Weights of a small image embedding model: width 384.
Rows from block 2, named by matrix and row number. Rows with one number belong to one neuron. Each number is 128 + 24 x the weight over its row's rms, rounded and kept within 0 to 255. All counts start at 0. Numbers have three digits each. After the name is the row's rms in percent of the matrix's.
# u: gMLP up (value half) (model.blocks.2.mixer.u.weight, 576x384), inputs 330-383
# v: gMLP up (gate half) (model.blocks.2.mixer.v.weight, 576x384), inputs 330-383
# out: gMLP down (model.blocks.2.mixer.out.weight, 384x576, transposed), outputs 330-383
u.12 103:114117108088116111099117113090111078129169122159117114145142136104127182124088134095129119126121166125153099146099116142110115120121127103184104150137095148108134
u.13 105:141197115118101156088112125146165110106121134134159149111125146174151149136099080122134129076142113137130177101113106118148153111145063148131120100129089148108122
u.14 089:124131123096118132119158137103091107149164099145120072182168143131149168148106135122101145138124152167104162127079137088124139138125066108164127144136165120130111
u.15 102:116150147129113090124143129116109126113131170101131116115097163115136092164062124164132115104074106144146126142085143141110130117118153134150152141169101123130127
u.16 088:118106109086140167138134127144068156172107108110130090189126150099135171109095122126138147097120180143141114115088125129133095126108169163148083166107114128121155
u.17 109:160120109119131169104125129110133092142119087138122091168152108108160121156117135122137174120119128166094143125101102117139121123094111131148118120126130103122086
u.18 103:149137115103132118144113117118164150106121127132123138099135113136148152184082165105130134166121109127116131088167113113108116101115140125157155150155107136114136
u.19 086:126115113101156112124134171136122128185151112128170085150125116142146116132083119117120128100130151148136135110116133146111137084110109159140122125157104126151098
u.20 105:124131123102122181113155133138127088158139103114117075136081110100137121156093163126169143114117124186134124113144121109131100133089121103116129117108121104108106
u.21 104:168116099117106155113159126117106114185129128119119087202134119102115128148109139151128133094121148144141123146098167137143082129119080103141123152111146121112068
u.23 087:153073111148119137089140142111147139115123101113106117167179133088141170179155136124140122163115109140101142107121089130083147147071104117134139118080099131147124
u.24 106:165187114114125165092163097115151141112131150140168124126099115122147147195103115138160167081128118137151191102079127112127133139114102129138090105155090130103092
u.25 104:117121162119156097176134122123105169103168154131092124133129136111116110111164141162172133145117143179142101151141134138099145152157150101123177113114183102129162
u.27 100:138098122125149143145091160110101138154109080114170127170136157122135126093142100089128147138135153129142105147123100146178137073174161181151097162116143152128113
u.28 092:135127130121129137108101115092155064174174114132146126102135080127102104125155144098123117136173106130102143134118124106125116126147131129122130093131139149125141
u.29 109:125105096166139130160092112112134144130082144103125115135148103134091153138137092134106102144179094099114096124109082119128125116100142126136132125162111128151108
v.12 099:147111148122140170128148130142117133146123083126148078112146136085115137160121140122135131145145137123121145137131159137119089153102118102119162128108137117128112
v.13 089:125071150143160155139118084135138124131104151165127112148142071127133158092136112124129104130125144131106106153153144147148141115127096146130119117113119125081140
v.14 140:122132141110121101128107174096136150108136066159142144097159151123145129131147100106112167152115107114135129141118077118145129123113151166170118094105103146143080
v.15 098:120136104090114098124100130112143075106155127097169150114099145156147126132077151120084137102168184141123154116120101123134114086143137095123137184136104160092140
v.16 102:122129140092120133112127162126157135126156077162144135102132137160131148149145115097131143160126140122153147135136099124160144113102141167153134107102125122120084
v.17 153:141158135109134089138102205095121131111139050152140149104164156131156108125119108087117175131131104123123117130106072124163150114149122162151135093118113121148106
v.18 098:129101101117106102166100147143112132116110120101141134113116119102116086095141125122160117133159145118097129122125124127113118131133101119075170113130126100149120
v.19 158:142140141098134104131093202100134150098138060159154160101161150144150124113120086087124158138130113115115126145125068131152139086157127165159132101114121128137107
v.20 119:130140154114131092139105176080140134111142050168130137116172155132160125110127115100114164129111113117145109146098075121147144118141095147158133093119121132149091
v.21 122:132117121121127102134103182102111131101111039144127146121158137112162121110118112108116131162110126105145117167126085137160144085151092155131157111101133096156101
v.23 092:156125168122118107133148170130138141132151110131094131157173166167180137101112091125091125133131169145160110150166120138165121066166114143143137144095196119147122
v.24 087:111095202139116123100159107148080129150124158111113123120099109086100134134166108135140103123150158133108124195174137112141119138118112095098138104117190137106165
v.25 088:137131138153142192086131138129108151141080125141134108147163152081091168155142075102149131133138109113085133154120098117128138163130131157119121091193112095126077
v.27 095:117120128076082083105131130132125162132178163137107150139102138126133132156162134152108154103105144137143159086131120116113142102084137141179145146148128169110108
v.28 082:130109194115074148058146123099129124129140160118091142126132107188195140130162127146159134110105111109113171161124115145103116134138153169158125102081154157103155
v.29 093:134149091126137133155094127125139076114151125126151131107101145118125178150087145142145197109135164188123136113086116132131160176118152138113129106135110099092134
out.12 099:124107094136150155143174118157145123153108131127128118120122138174137131098122063124132097132146109115131130132146098163175101152153147169131126149118139134141112
out.13 103:168164079134139130136097114123155164114072152147110176129146110114124134116150092136119168082123136089097124120111104120150195069155097160161131087122118164143167
out.14 072:117147118137105135117130141095132115119141155168089130105128143122147090101102130169116123152102125078105141169143133126151136137114148136150137120132129136121161
out.15 109:127110089133167093115110114108115103148167103157137122132118097181139170127122124161109123132153132172126128150135139143092133099153118126160112143120165125157126
out.16 099:139200123125129194113104110139130116112070103133116154127133107123082135138149120085159123088159107083130137086124148102136136131139139112090120125140122121100148
out.17 069:126073165117129095101140120083095112096102145134080119137118111121195110109089114144126118124093127107153107163152106150146098110146126140137139134118146105103152
out.18 103:119179103113131163146100132096130112067120118114149146112128140158092153129137122084152148095140170146152129098155141134160136085137133108140098165146095119105133
out.19 080:101140124114117105109121116110112107098128127109109131120109148118098097114155130136103138122143119114158114136149097104191141094155110172165099127102118163130151
out.20 078:105122170142124139139150150125113156115142122150095093089137136143138124115103144120106106161091131156126175136150135152108145150081125076102110112143113133139136
out.21 094:155110121151134136162136162154145161159117121146136094103152099096120096121075119119082112155114090105088121114140111162154117143142137149127147095170114132137135
out.23 089:112118139126086150165138134148125123133115151150131128119089068114126082092144146150110074156096068090124140169130159127138100111146128133107152117096152118094124
out.24 112:130102106173125096133169094149097161166144164128093135105123116118141140139122122119153073147125151114127118148166154146101100151122145111126169129118148078149118
out.25 105:143136093151119124125130146145133163088129135163163117125127120142105147075078064108138096137109119096138162129116139181157142117186080142114089143108111141131143
out.27 103:121156126134144135132117151109153138109102152119122104119159125108142132135128148160173200055186109149101127130093104097106168159113106112154142077154148114125130
out.28 096:114141162147110092107155126074121113101159164132118118156150133123155152138133135189118168134139137104150138130144105112156058115128123130169092089153128187146135
out.29 105:121147107120145161136082127120114146130143129120180137124082139104157126116122092132163145096096142170159109137107147137168129102153169161160111148117142120083100