A small image embedding model, trained from scratch: 29.2 epochs.
Rows from block 3 of a small image embedding model, named by matrix and row number. Rows with one number belong to one neuron. Each number is 500 + 25 x the weight over its row's rms, rounded and kept within 0 to 999. All counts start at 0. Numbers have three digits each. After the name is the row's rms in percent of the matrix's.
After each neuron's rows are labels from the 100 images, of 14976, where the neuron reaches its largest size: "strongest on" is what is common among them. Only what is clearly more common there than usual is listed. The data: photos of plants and fungi (iNaturalist). In brackets: how many of the 100.
# u: gMLP up (value half) (model.blocks.3.mixer.u.weight, 576x384), inputs 128-255
# v: gMLP up (gate half) (model.blocks.3.mixer.v.weight, 576x384), inputs 128-255
# out: gMLP down (model.blocks.3.mixer.out.weight, 384x576, transposed), outputs 128-255

u.467 098:492515473454493464530509555473465486468502483499519504496480475516463527480507506480520506472524499512528486470484537478503476480524527476497482493511468516465520525516539500516495557500489498511514476481475532494493493511476515454476491499526529550518512483484521487510489522518480493485496472533538467515545460506482515456519539463552519516493479480510510500533549474490457468522518
v.467 098:534511495506486507532542507429484495461508505510517506486484511530500521457524508488515484463509471484483519490484523480549512505521499483508479506507480509474520496517548485482447535496469501480504533503465508446482498482458534441537535482521533563504488464484520503508505521550504525482519488526577567562505440463465499471509501483507492487514510491500539448491521485482467486496528
out.467 096:468483494477547489465534468530498464509462541515462499491547466475487478518470445545540524477530546537522429518494488515482460452495519491485492528529521545461551516516484538471487475533530532553493483491450522523517521508530511504523488497502487466550493495532475486493502511482462521500488520478453519493462527563514500522508524529500519501467499485503517563459524509506493516482497
strongest on: order Asterales (33)

u.519 095:479521499490481461497490526484491525505509504531542496520481500544519542504494499470486515466550459494543499518484487460504546507506486484521470478486529454496479542515501501469519537521516461531503514505518500454526479543512511480509461512519478497490525468490480480530495504555485503522498459527545538481510463459497519509496524474526489529500479515494540524515502471516478469490531
v.519 105:504528521511478480478533526488507476475486504496535487515516515529504507519488482511528505494519485457522503500513463475512522546517520522511541483479489473465475494458548507502531473524505520507481518476501510450491489507426540484486513476528502517484503466476489486527512484506443537496491499575553478538482470461465478480524510489496517490496498512542467479507516482460462475500511
out.519 094:505492490522471508520488489531535540489507491533492500514474536496524473459516526462454502480483502517483513519490510527455502475488490519468478488496510473535484531487503455524517496515551464502503530526497513504440499486498454537497560471519527518514471572508537507507548501478526451485538476469499519481521535449532532534469420484490479512462466499494514501488503520500511523495518
strongest on: order Lamiales (47); family: Lamiaceae (36)

u.456 090:525497468497491487491498467484501523468516480525514485504481463527484568494528517481487478496509481445517539500469536483524501471472511450545465491477542485525465474504505512493501536499501459497508480523491447466524472496525456501530468486483476470496519479498493499493491482560526482524504464517552567461519471509490469490478519509498468509535533514522539514507502502505478526477503
v.456 101:527511507548480502480526500503478477473547510532517504536458486531516503480545471524498494479514477451504510447480507532516510528488553528485474537499498513497496477554513458509548530536515502542528518497473501475490437486511488485491515493491510499461481508520476496499505544507497494462530497500489519510446491440476510514489500478502483494452513498501556522510484502486467490482532
out.456 100:488461512493522510507476448463484468544490530495449471464524489532510527522456469506500486516511501459506467532538526508498436505479504515494527474510513491477524463503492498481521502514470548506477521525468527493468504530473507474499522541560478484499480487508504480475519459512474499510506495506499479490431486504511521498520490496492451514517525440438502483508512476504495502519477
strongest on: order Lamiales (38)

u.433 092:497496444517468456493510508457447474476511528530488506511458475522468556511497503490477514467545451483526487488479519505498504513495467505505494524464528507516507481468515510461518545500472532516489478477499474491541486508491483450497484464558482529498517508507460503530529488528480506511477473552533513538490444473480494467557512473530463526534521512534496543504504467503458464488506
v.433 101:525524484535461503473504492475473524525525510527521478484507506500487515530501495450500491525559493454518508473470529497485523523484480559567506524464517525521511501517510507474541514483458514487549504495497440534504473545512506485481516481550485518463475509496478514497498479495522492458488510506522494496508471488485489488538476479537472510546524488508511506517498530500476472470484
out.433 091:494486501511512534502544487478529486529539486548540485534488496492518549500551493474462453502498500505467528487499520495531499522456525531473490452487500474511483493466496470554549485460495455522472487474518506518475475483502487497498518512526495517512502544550471490534502485502488450514485502511484516475489511490521515523439448497472508481531524530474489469483489505501461496502466
strongest on: order Lamiales (30)

u.378 100:508497479520480514522506543447495469458494475484533481468497471562488531525475541485543516506484483523490488511486483506532473514529490481484519483489504505527503485492495533462505503472453524538483509496505496498470477507486513427504490474501504516489541502491484508505485512528486515497524507548524476498521441477464460451485487509473498487534505503506538498492487467483523499508540
v.378 099:505549540464464497506478526451489500484464499528510509526514557530508541467456524479526513487498516508499513495469469497513501505510478490509470473479462513517493510498512465488554494511483508550527504492508483500473503493513491445499514485528506526468520494459486495506489533521486528483533491575561505543525498473488495482530493470497489518532453505538482487512482517473508488509549
out.378 100:503502529460484500527524507511519500514496502474512457507507492512474508563466483543520545501496519498487488491537474504496498464519477510502527503473463472539507517456465531473483519499476531496494492512546508508533488518502496499465489515482494481454550485436543499495494475497519519477488491516490465469529529542521478525525468496505456553498521493501474481495538514505543524517468
strongest on: order Lamiales (25)

u.553 103:500513510519517512520462511498515475486537476574499502513495492536506507504465507492517517456492482534511523504528463527530510463477498407473505533527487496514487502518490492487480478507515482582518526509486506439463494464513544506523491483494488478475483504521501543530501509560445475510540488474514497484477498468522477506468484485490537524489508551508556498484479420521501498493537
v.553 107:530532514432499506504469499494488465506499516492498524517523529540533497506461482544488534530491510492531510501531459474509513501532494530489459524531491469519474471494491486504460492508484527527562503495539505441522521491475510484501494531483502482486479478513464528490508526493502523525542505496536498509486461516483513505530537496478507475519459520515482516509464471483552468478527
out.553 100:541480487502458538504530516483485505485488543512498498456485489537511496505516477487530548511463536549473529540459486488481476498494506506488480511451503534551514492491541466464508507509491508535510511506478490518517518460515461477511488441513506510464516535500492536487505484479508506471508483513513479512508496488496505472472443499506502510504465501491525505482520523507517512486517
strongest on: order Lamiales (31)

u.555 082:499519490493482476513508524449468501497495480528470510478469505513506543491516491441539486489524487475530504480491540475507494496520498495543494494505506529510466500490523500499464548474478486522507494502502521498512520485472505448468527485513527544497513494464539499504504495512522496496495455540559497543547463493506499461540507477521473477564465435518481469525514497505475470520511
v.555 100:536504504495477462519512498445482530491478509490472522495474486513520533455459509474478501513531468487486496485490491480504479478495475562530487516533504486481495484490539484490482542464486518488525466490482490488527491497469495460510502566523509535513514460503492439491525512511492482515474472523549510535464487472476529488548519516465507497551449443489488489529497523511503495536512
out.555 082:522529530456527511504514512542493461495534520497489480493553492504482477517533476488526508490489535526493539481525480462524493485515536450497498496504491527504528513542536483517504464532500506517490481463481491477521520461521491527522533525479514441485474482522518545503511501502460482482554531479497476456489518528520526499466511521487548490444491500482527499517504489431530488477504
strongest on: order Asterales (33)