From a checkpoint of a small image embedding model: arch gmlp.
Rows from block 2 of a small image embedding model, named by matrix and row number. Rows with one number belong to one neuron. Each number is 128 + 24 x the weight over its row's rms, rounded and kept within 0 to 255. All counts start at 0. Numbers have three digits each.
After each neuron's rows are labels from the 100 images, of 14976, where the neuron reaches its largest size: "top examples" is what is common among them. Only what is clearly more common there than usual is listed. The data: photos of plants and fungi (iNaturalist). In brackets: how many of the 100.
# u: gMLP up (value half) (model.blocks.2.mixer.u.weight, 576x384), inputs 165-219
# v: gMLP up (gate half) (model.blocks.2.mixer.v.weight, 576x384), inputs 165-219
# out: gMLP down (model.blocks.2.mixer.out.weight, 384x576, transposed), outputs 165-219

u.282:146125130147128148134086140167154122151133136147144113126112173140086118103086157124150088120159116137135134147136146130099156101145117121103105116123138114119101139
v.282:113068127144140109157123103124141141172145144115096130132146131157135124140115131114118120117134117163158097082112121104155105125138154151142110099151082113165151103
out.282:130132094138120108150086173152100113122121096141131154126133144122114135111096174124156079123153129142149131127142089134156133151136120138116164169106105138107164122
top examples: class Liliopsida (26)

u.569:110145133105117165100144160111156140123121148108124140134126125146179091181151116149135122103120131164105142139133085157110133141158131107122086148112106081111131122
v.569:136134154140121106138097126150123145136105138149129158141131127110099192063136140113130148153138123081109108130117157099116145101121107168116131120129152131151115102
out.569:142129083166126130154124157107118118117142109127148077145147099129100136083061120109125112144112130127149113119122154100154121158106138080122150111105114170072118145
top examples: order Asterales (39); family: Asteraceae (39)

u.380:102108084132134159145134128187103094143140105131153124136154076115168106077131121147086124149065119130155142114156151138121118144110142123114179133131096175131158129
v.380:151138124145119122136121102142144122110176116163129099109104127122096162130115123132084148167109092110150141132118155114107130108143123098143116063068125136114152139
out.380:149119142124138120112099165132115133110114135125048145096107084148174143103140104104131135131140127121109102156127098141102139146166111167085118147126138105161134086
top examples: order Lamiales (27)

u.344:089123099175149120115123120169129087094144177140137127151102123094153109127105158175104115096100146142137119138098140102118149141151106142108116149120108108172145106
v.344:100090186108121112109111143117143126154113093103137109096090178106105148139123125067192125141201098135171085141112105129141144150182130120129113129120136084117105089
out.344:085130094132121130107165128168101124162125138111127110138161144153101121106131138126141129143129083109120112107158099120153135177143112143106092086166136162124149122
top examples: order Lamiales (32)

u.268:121163132120094133136140136124145074095151189134160151098140128097145127148105136130116149130128124146112151144135103141167089102132117122121182142126148145130081124
v.268:148117061134185124143073141144123114134131092094125152136131085117133151132156122127151127133115144102133124148141156136139080132151124125128121116095119103098155132
out.268:134140118135126168126170136115174128130143148153138160149146144067144112145128170121104176131063089131104129142161119133115085116144110118120146093100110121114096103
top examples: order Asterales (31); family: Asteraceae (30)

u.58:101168153154102146158088113130138138107101106156103153120135161094061136079106144148154138115138103122118140122159120081148162087171139158113159137125128161147136133
v.58:148097138106115153141125099127193130166138150103101088101094140127118109119148096107109124137126081156144109134141128133132090152123163119148127117132138121090100113
out.58:160099115088151068113181163127111123130167127088189150163144119125130116117120153092102119122053133106163151123119129116130121152109121134169122133131129125109141156
top examples: family: Asparagaceae (35); order: Asparagales (35); text has "yucca" (32)

u.351:142103139175135123135124092117109151128105104120134141133140126101092168097091121131150125148145154078164101136131171098143128186124118130097172095095136136163137110
v.351:130133128099162111165128067121130130163101135146164133165154115092114095154173129135122157123088118154180135099111135123127148115139164116159094150098134132148128109
out.351:184112157133181118152149177108113147159101114118114119145142098136131157126130136113185159128141134101122104141108128107129101143084151121170133130120150124088069152
top examples: order Asterales (37); family: Asteraceae (35)

u.543:113095173119119125111157150126114143104159155125134083142133157145159150099105139130119115106137109124154151114157118125139113126115113148102141138154100170150099144
v.543:153150118158154113140129064133139084148140138140097156169131120153127121141152146114115146152128168147160163113108108135128160109111106103127123115093163102148131101
out.543:095112115118107105109092123127111160152104113162124109121130083122122121116124129151125118187119114149107128103125135137115166156153161122100129143125126147108182103
top examples: class Liliopsida (38)

u.459:139165136151119090080147137172122163093114162170097132134184109102128153116162107157125130149108111118127127121128143125137107138122109137136106100093124132125147074
v.459:060109162115164185105113141094123121115169104142089107139139124112174174161151115137151145129151137129156103152168106128156087130142073125110151117153097102124114134
out.459:125103118097132135130128168113131135143133133114118129137167126178140140111129174098158148096143138161098146107088114132163136107105160154135092160136123108133150148
top examples: order Asterales (28)

u.395:097105119125128131106123124166145097097132169117154157149109129115179128131103159137129133131096133131114119166080163114094148113154105136095114133107125124153144116
v.395:155117153082161122119108131118151160096130105146116137143103129078115184155153125115176167152145074097159097140128121142133134087187109106086129114094103112114156117
out.395:097165116164135143091126134182085121133105137126089103126148128161146127116105086138161094119149085119137122151138125125117111137142123149068098120138153112143132084
top examples: order Lamiales (32); family: Lamiaceae (25)

u.451:130166136136086139112162176149137124097148173114147160151126155112103152126080150097162152115141139126142162152155107138126125149133138129098133157111147160119145144
v.451:099146142111083166156132111101149098150128120141146109123170108133094119121124141107121097141118164156135135105158123123155147139124172128144159138125157114057151147
out.451:097142148106122144123120167137118122144123146129163122153140096125159150175088165140147106119120194144112133132104155141096102105136121116121122142087157120080118120
top examples: class Liliopsida (30)

u.315:143121124157116119135119072138132093155088127128131133108129137109113147063097123124132118164162129122140116129092160089157106143120141141112162124102176121134139078
v.315:127127163108132095124137159146124128154099144140171132140175103120134135149108156109122138125096140149160174135095143120110137139139177144148091133079123113099137105
out.315:146124123158133178142121095110142106104143105143117116093093156111154160137080133121145119086164118130161124171100165114149086111153119109149151093123078144131088125
top examples: order Asterales (39); family: Asteraceae (39)

u.316:136113139121159098188146147146089157120110136107121122134119106127111165125132114129162126116068112098145128166115141099090101117117144132145153072113141098102129189
v.316:148116135142135157161126116154168131145121155141127089133103125150126132085125114095077168156181135139142140134112156104105121110100150175113143124144167137124102133
out.316:123084078169183114137130108114168130130171131111143136164174143123125075110126150140108142127072138120139136098125155111183143135096153132127131121129083179131160132
top examples: order Asterales (35); family: Asteraceae (35)

u.38:111128132126083083148138150210128086134128117131141131128137154142116158055064163110124107146130087100098131138157134111105144129170084133097110129124153137120133122
v.38:082140138116106129125104150127083119134157129141135093127141124132105204115103162114135072116153095126135133092152087115178127109140125137126109119138129110124123135
out.38:121161131162128149093089151157145143136159191134121145157132130098129104141120116144120142126128091150173116142165077145168119154129113143111122146138103115136121097
top examples: class Liliopsida (41)

u.115:115144073171139165136093128150149132115137167164137147163142137125121117119081148140122145128146121136149135109129135113121111107127141147074152150128080162169138122
v.115:142158180088117091121136100077096112154148146137142131133125136118128114171147128126172128123108151111124163149125110140115159095174116118130108125097135141116097138
out.115:164164155107107109157184179065096098126142099109136184122109134118130118136133137070105119100096133112124178143136111156111119083140104121149174136107155090150097166
top examples: order Asterales (37); family: Asteraceae (36)

u.424:124139146092114154124127178154145150117115130141158134156125141100139115160161135108177125112183111147176126136139066154129148120155122110106108165131120127110122078
v.424:138088121134142115103133127111150129128125113091132100141108180163144166089078129084144107113147147073130105091105151115150114139122116147148101095139091122183132138
out.424:094084130161153109125121108136138124138132130124091125152135121114143076134145123183125165180117144092101085113106129054153100111149099143111125141147106115167141107
top examples: order Lamiales (31)

u.314:123116134097159120183128124087072151117141156109120133121092123141091137114126140131132084138111147097135123117144111117139112137109120139152128106127173104135146165
v.314:147143116124092136182150115122133117122165186159125121120115133134103145114108124143111172151167107120132151151147109113120115103111111120118139147117175136097129106
out.314:130139093143137120101167128102122147120126139111167149166147149125071101134123142112099111132068135139113182113134176133124146140082165129169144116126134144117124160
top examples: order Asterales (31); family: Asteraceae (29)

u.272:118138125119129145157114157157113149101152162152143121179168100088136131152102176125170139125108101127133122151106119139158145139122101132084123131149099153129132106
v.272:078122094176120130126109125112140117120153136187101101148164133148090143143128127120122102176185146150145132054120102124176138146143103132127111106130078116153165112
out.272:101132129140171185134142140136132062163110087124084102085176148175162094150132128171113120129176180129075121099128150130117110140140114164109132125147147114105105099
top examples: class Liliopsida (34); order: Asparagales (25)

u.332:146102124180114096134112083110132147108065127134140135134151118095103117087127123139123147145119129134138094116118157104138180157130173140083155130107119146132168115
v.332:143157098147081127107119128127187122105138147090149115179153131125090132119116145127143123148089153130138150127136151131127151156138180110100145133108127130101137129
out.332:108118119126122154143119133094130120118114086138105109116123114129134147131099154134148085145170144108114110133095127107151141148103123134099152107114144114096109120
top examples: order Asterales (28)

u.203:107119127143127089143126122155127126155079104136134120131152170123114159099114152144121136142131109104144095105101162064128118106145136191126132104161161112146146131
v.203:125108102122179113131120140137137122165088150106137170135148111137131124165149125118123142100115147161158158139089122142126110148116166123147122128084155073118155111
out.203:147104145147148142114141127124116149113161095124125135124124156123101101116129154139093107084126127111139147114128145129131138125123161143131126096132075178159163161
top examples: order Asterales (28)

u.345:123116106147144096146132094106090107112181124132117101121149108121118159118117099149095082132134125078163141125137103111165079153125130122123191078115127142126124142
v.345:122100106106183134138109131136144095163091138121122163143149128141139112172139128110131149085119149157146134135087125132129116146148164135154086122109111081149151116
out.345:140121100138132114128170135114150141114107054134123137119165150137098152112121123089133132100138147125137125095118099120156138163124181169096161107114146140143127141
top examples: order Asterales (33); family: Asteraceae (33)

u.364:113114132142160164141123113126089083143140103145084153128158120141168116127146085118142141104158073110100137144150124136168140104153133141143096115157123136167111118
v.364:120109118153114173171096166118171117128135148119130122168127151163150120100128185089122159101166118151106165111122140105145154090143167171147111140129110099122127144
out.364:091142120102089112125134113111121131140123150144115094090176085153162130144184082153100124149100139145102133070148122133135124124160125141119110152128115129132152121
top examples: order Asterales (29); family: Asteraceae (28)

u.461:133137133101101123138123139169116119171109100145169105114135147134101120108127108096123119128090077119105139159125166137099139106162134120139101097099133102119103172
v.461:130150180143139099127129121061112130144164120107157126117149110108099162123119129145134145127117124117128142103137150093158139118118151166104126140139183135108125136
out.461:108151100161141107115145105105110103161154152113135145156172089169113114160143116179135115104120161099113113106098134081168146119117131136138099121159118139129133148
top examples: order Asterales (41); family: Asteraceae (36)

u.129:110148128142105075104137130145080159094136149132149158111149118107088153105058142094133100147104092093104122126124134105132148113129078137126109114096186144150150126
v.129:103150133122094180114114134132157124123145159124068106122141158145177107120100185146112136122134144149120121122161157094107138144158123216110105144151098116157141086
out.129:131160118158113113095135099166155153161155135100179092154115118157097153128133089106139098133068123107135103155108166107086083125126125128148121092131116102092096154
top examples: order Caryophyllales (48); family: Cactaceae (47)

u.368:144115138103119164163107096127128107137159140107117091079060151106122116127151115176107148145157128134164131112172119103124117124138131129097181149152134158108124133
v.368:104120162110126150114127167133138130159144113111128136137166135109127117144129157092122118135154104159115133122155121114162126153207123168124100142165108113156169116
out.368:126102098135134114138133128139092168144115138183192136146180110125111114142125133135140154091094068111132163131142144118154112120088130114125112063119126191102135167
top examples: order Caryophyllales (47); family: Cactaceae (47)

u.190:144135123154134142095126108094110126117138096145123097127157127138097138116137135129109103144147229138160141131110132106153137157082094136162143081165131121126097168
v.190:090097138152108129092120136136104148121124124165107066157143102128140146130129107127104129163142097128160134134145141105130123170126101155111103052139090115115160140
out.190:156138100089153102133165144117098113115122128088132152139115113105184123138180094095117150105094148093160104161102108154120096190079090156152142156157122089122118120
top examples: class Liliopsida (25)

u.280:149122163124089157169148169116127083173131117078139106109091165162150100119120119121121124090147130132117153150136159133109127145151175135157097131145113089110094181
v.280:110143116130102104113124101142120141122124153140131143126168113145143144095156124149096133137090138144108145096123135105093126108119127148129128135099132122146170136
out.280:109064158149122121167090134114136152168100115132143093112167095141110141085103154171143158139137095125124123098130152092171160121121165134102095138097135142085159149
top examples: order Asterales (31)

u.365:156102106166142115160115133148112145120106107163148139156115115109100163092141145108121178164110107080119135140105153098122104128097118155135128105079150146156166112
v.365:109117113144141144124144170141144111160149153127150137151147153167142122144100131112130155130120151134115134143119146106112123136161148191137095126106091099162171110
out.365:115153058173166185110105119148143078148145099154095162087161128114151118157156106146083132128174135120117121117115114132141112141165096155127117110115088102178163073
top examples: order Asterales (32); family: Asteraceae (32)

u.467:126103166104104096109214152170156076084147143092122119155093188135150117132137146116122113113145139117127141126098122136102139114143089129122110116156136064143071115
v.467:088148153100147132140171115137113078134132103101130123151157144129152116155160131151132123100129187103124119110130147118158100107129106143150111136177145102148107133
out.467:140103190096109134104132109109154173057121134146115103113087160060151144147142133132121121120115134130156103150178114146100117126144100129098146166136109095154123102
top examples: order Lamiales (34); family: Lamiaceae (27)

u.200:143133124125120075104118117113132135149122109124111146129137127170086200106144137121146146141098151103101153111120173103106124092123091136166112114122146110116155151
v.200:156117131131140124140118077139189125144115140120100144139102142121104146137143127114136155139180143121154127145104126156136175156129177096115116117123152124120151086
out.200:140148139146127164128145136110142122090134166147173109122127118097141110140090141156113122083135110146162163153133136119121124129129144090156143110122109174079083127
top examples: order Asterales (33); family: Asteraceae (33)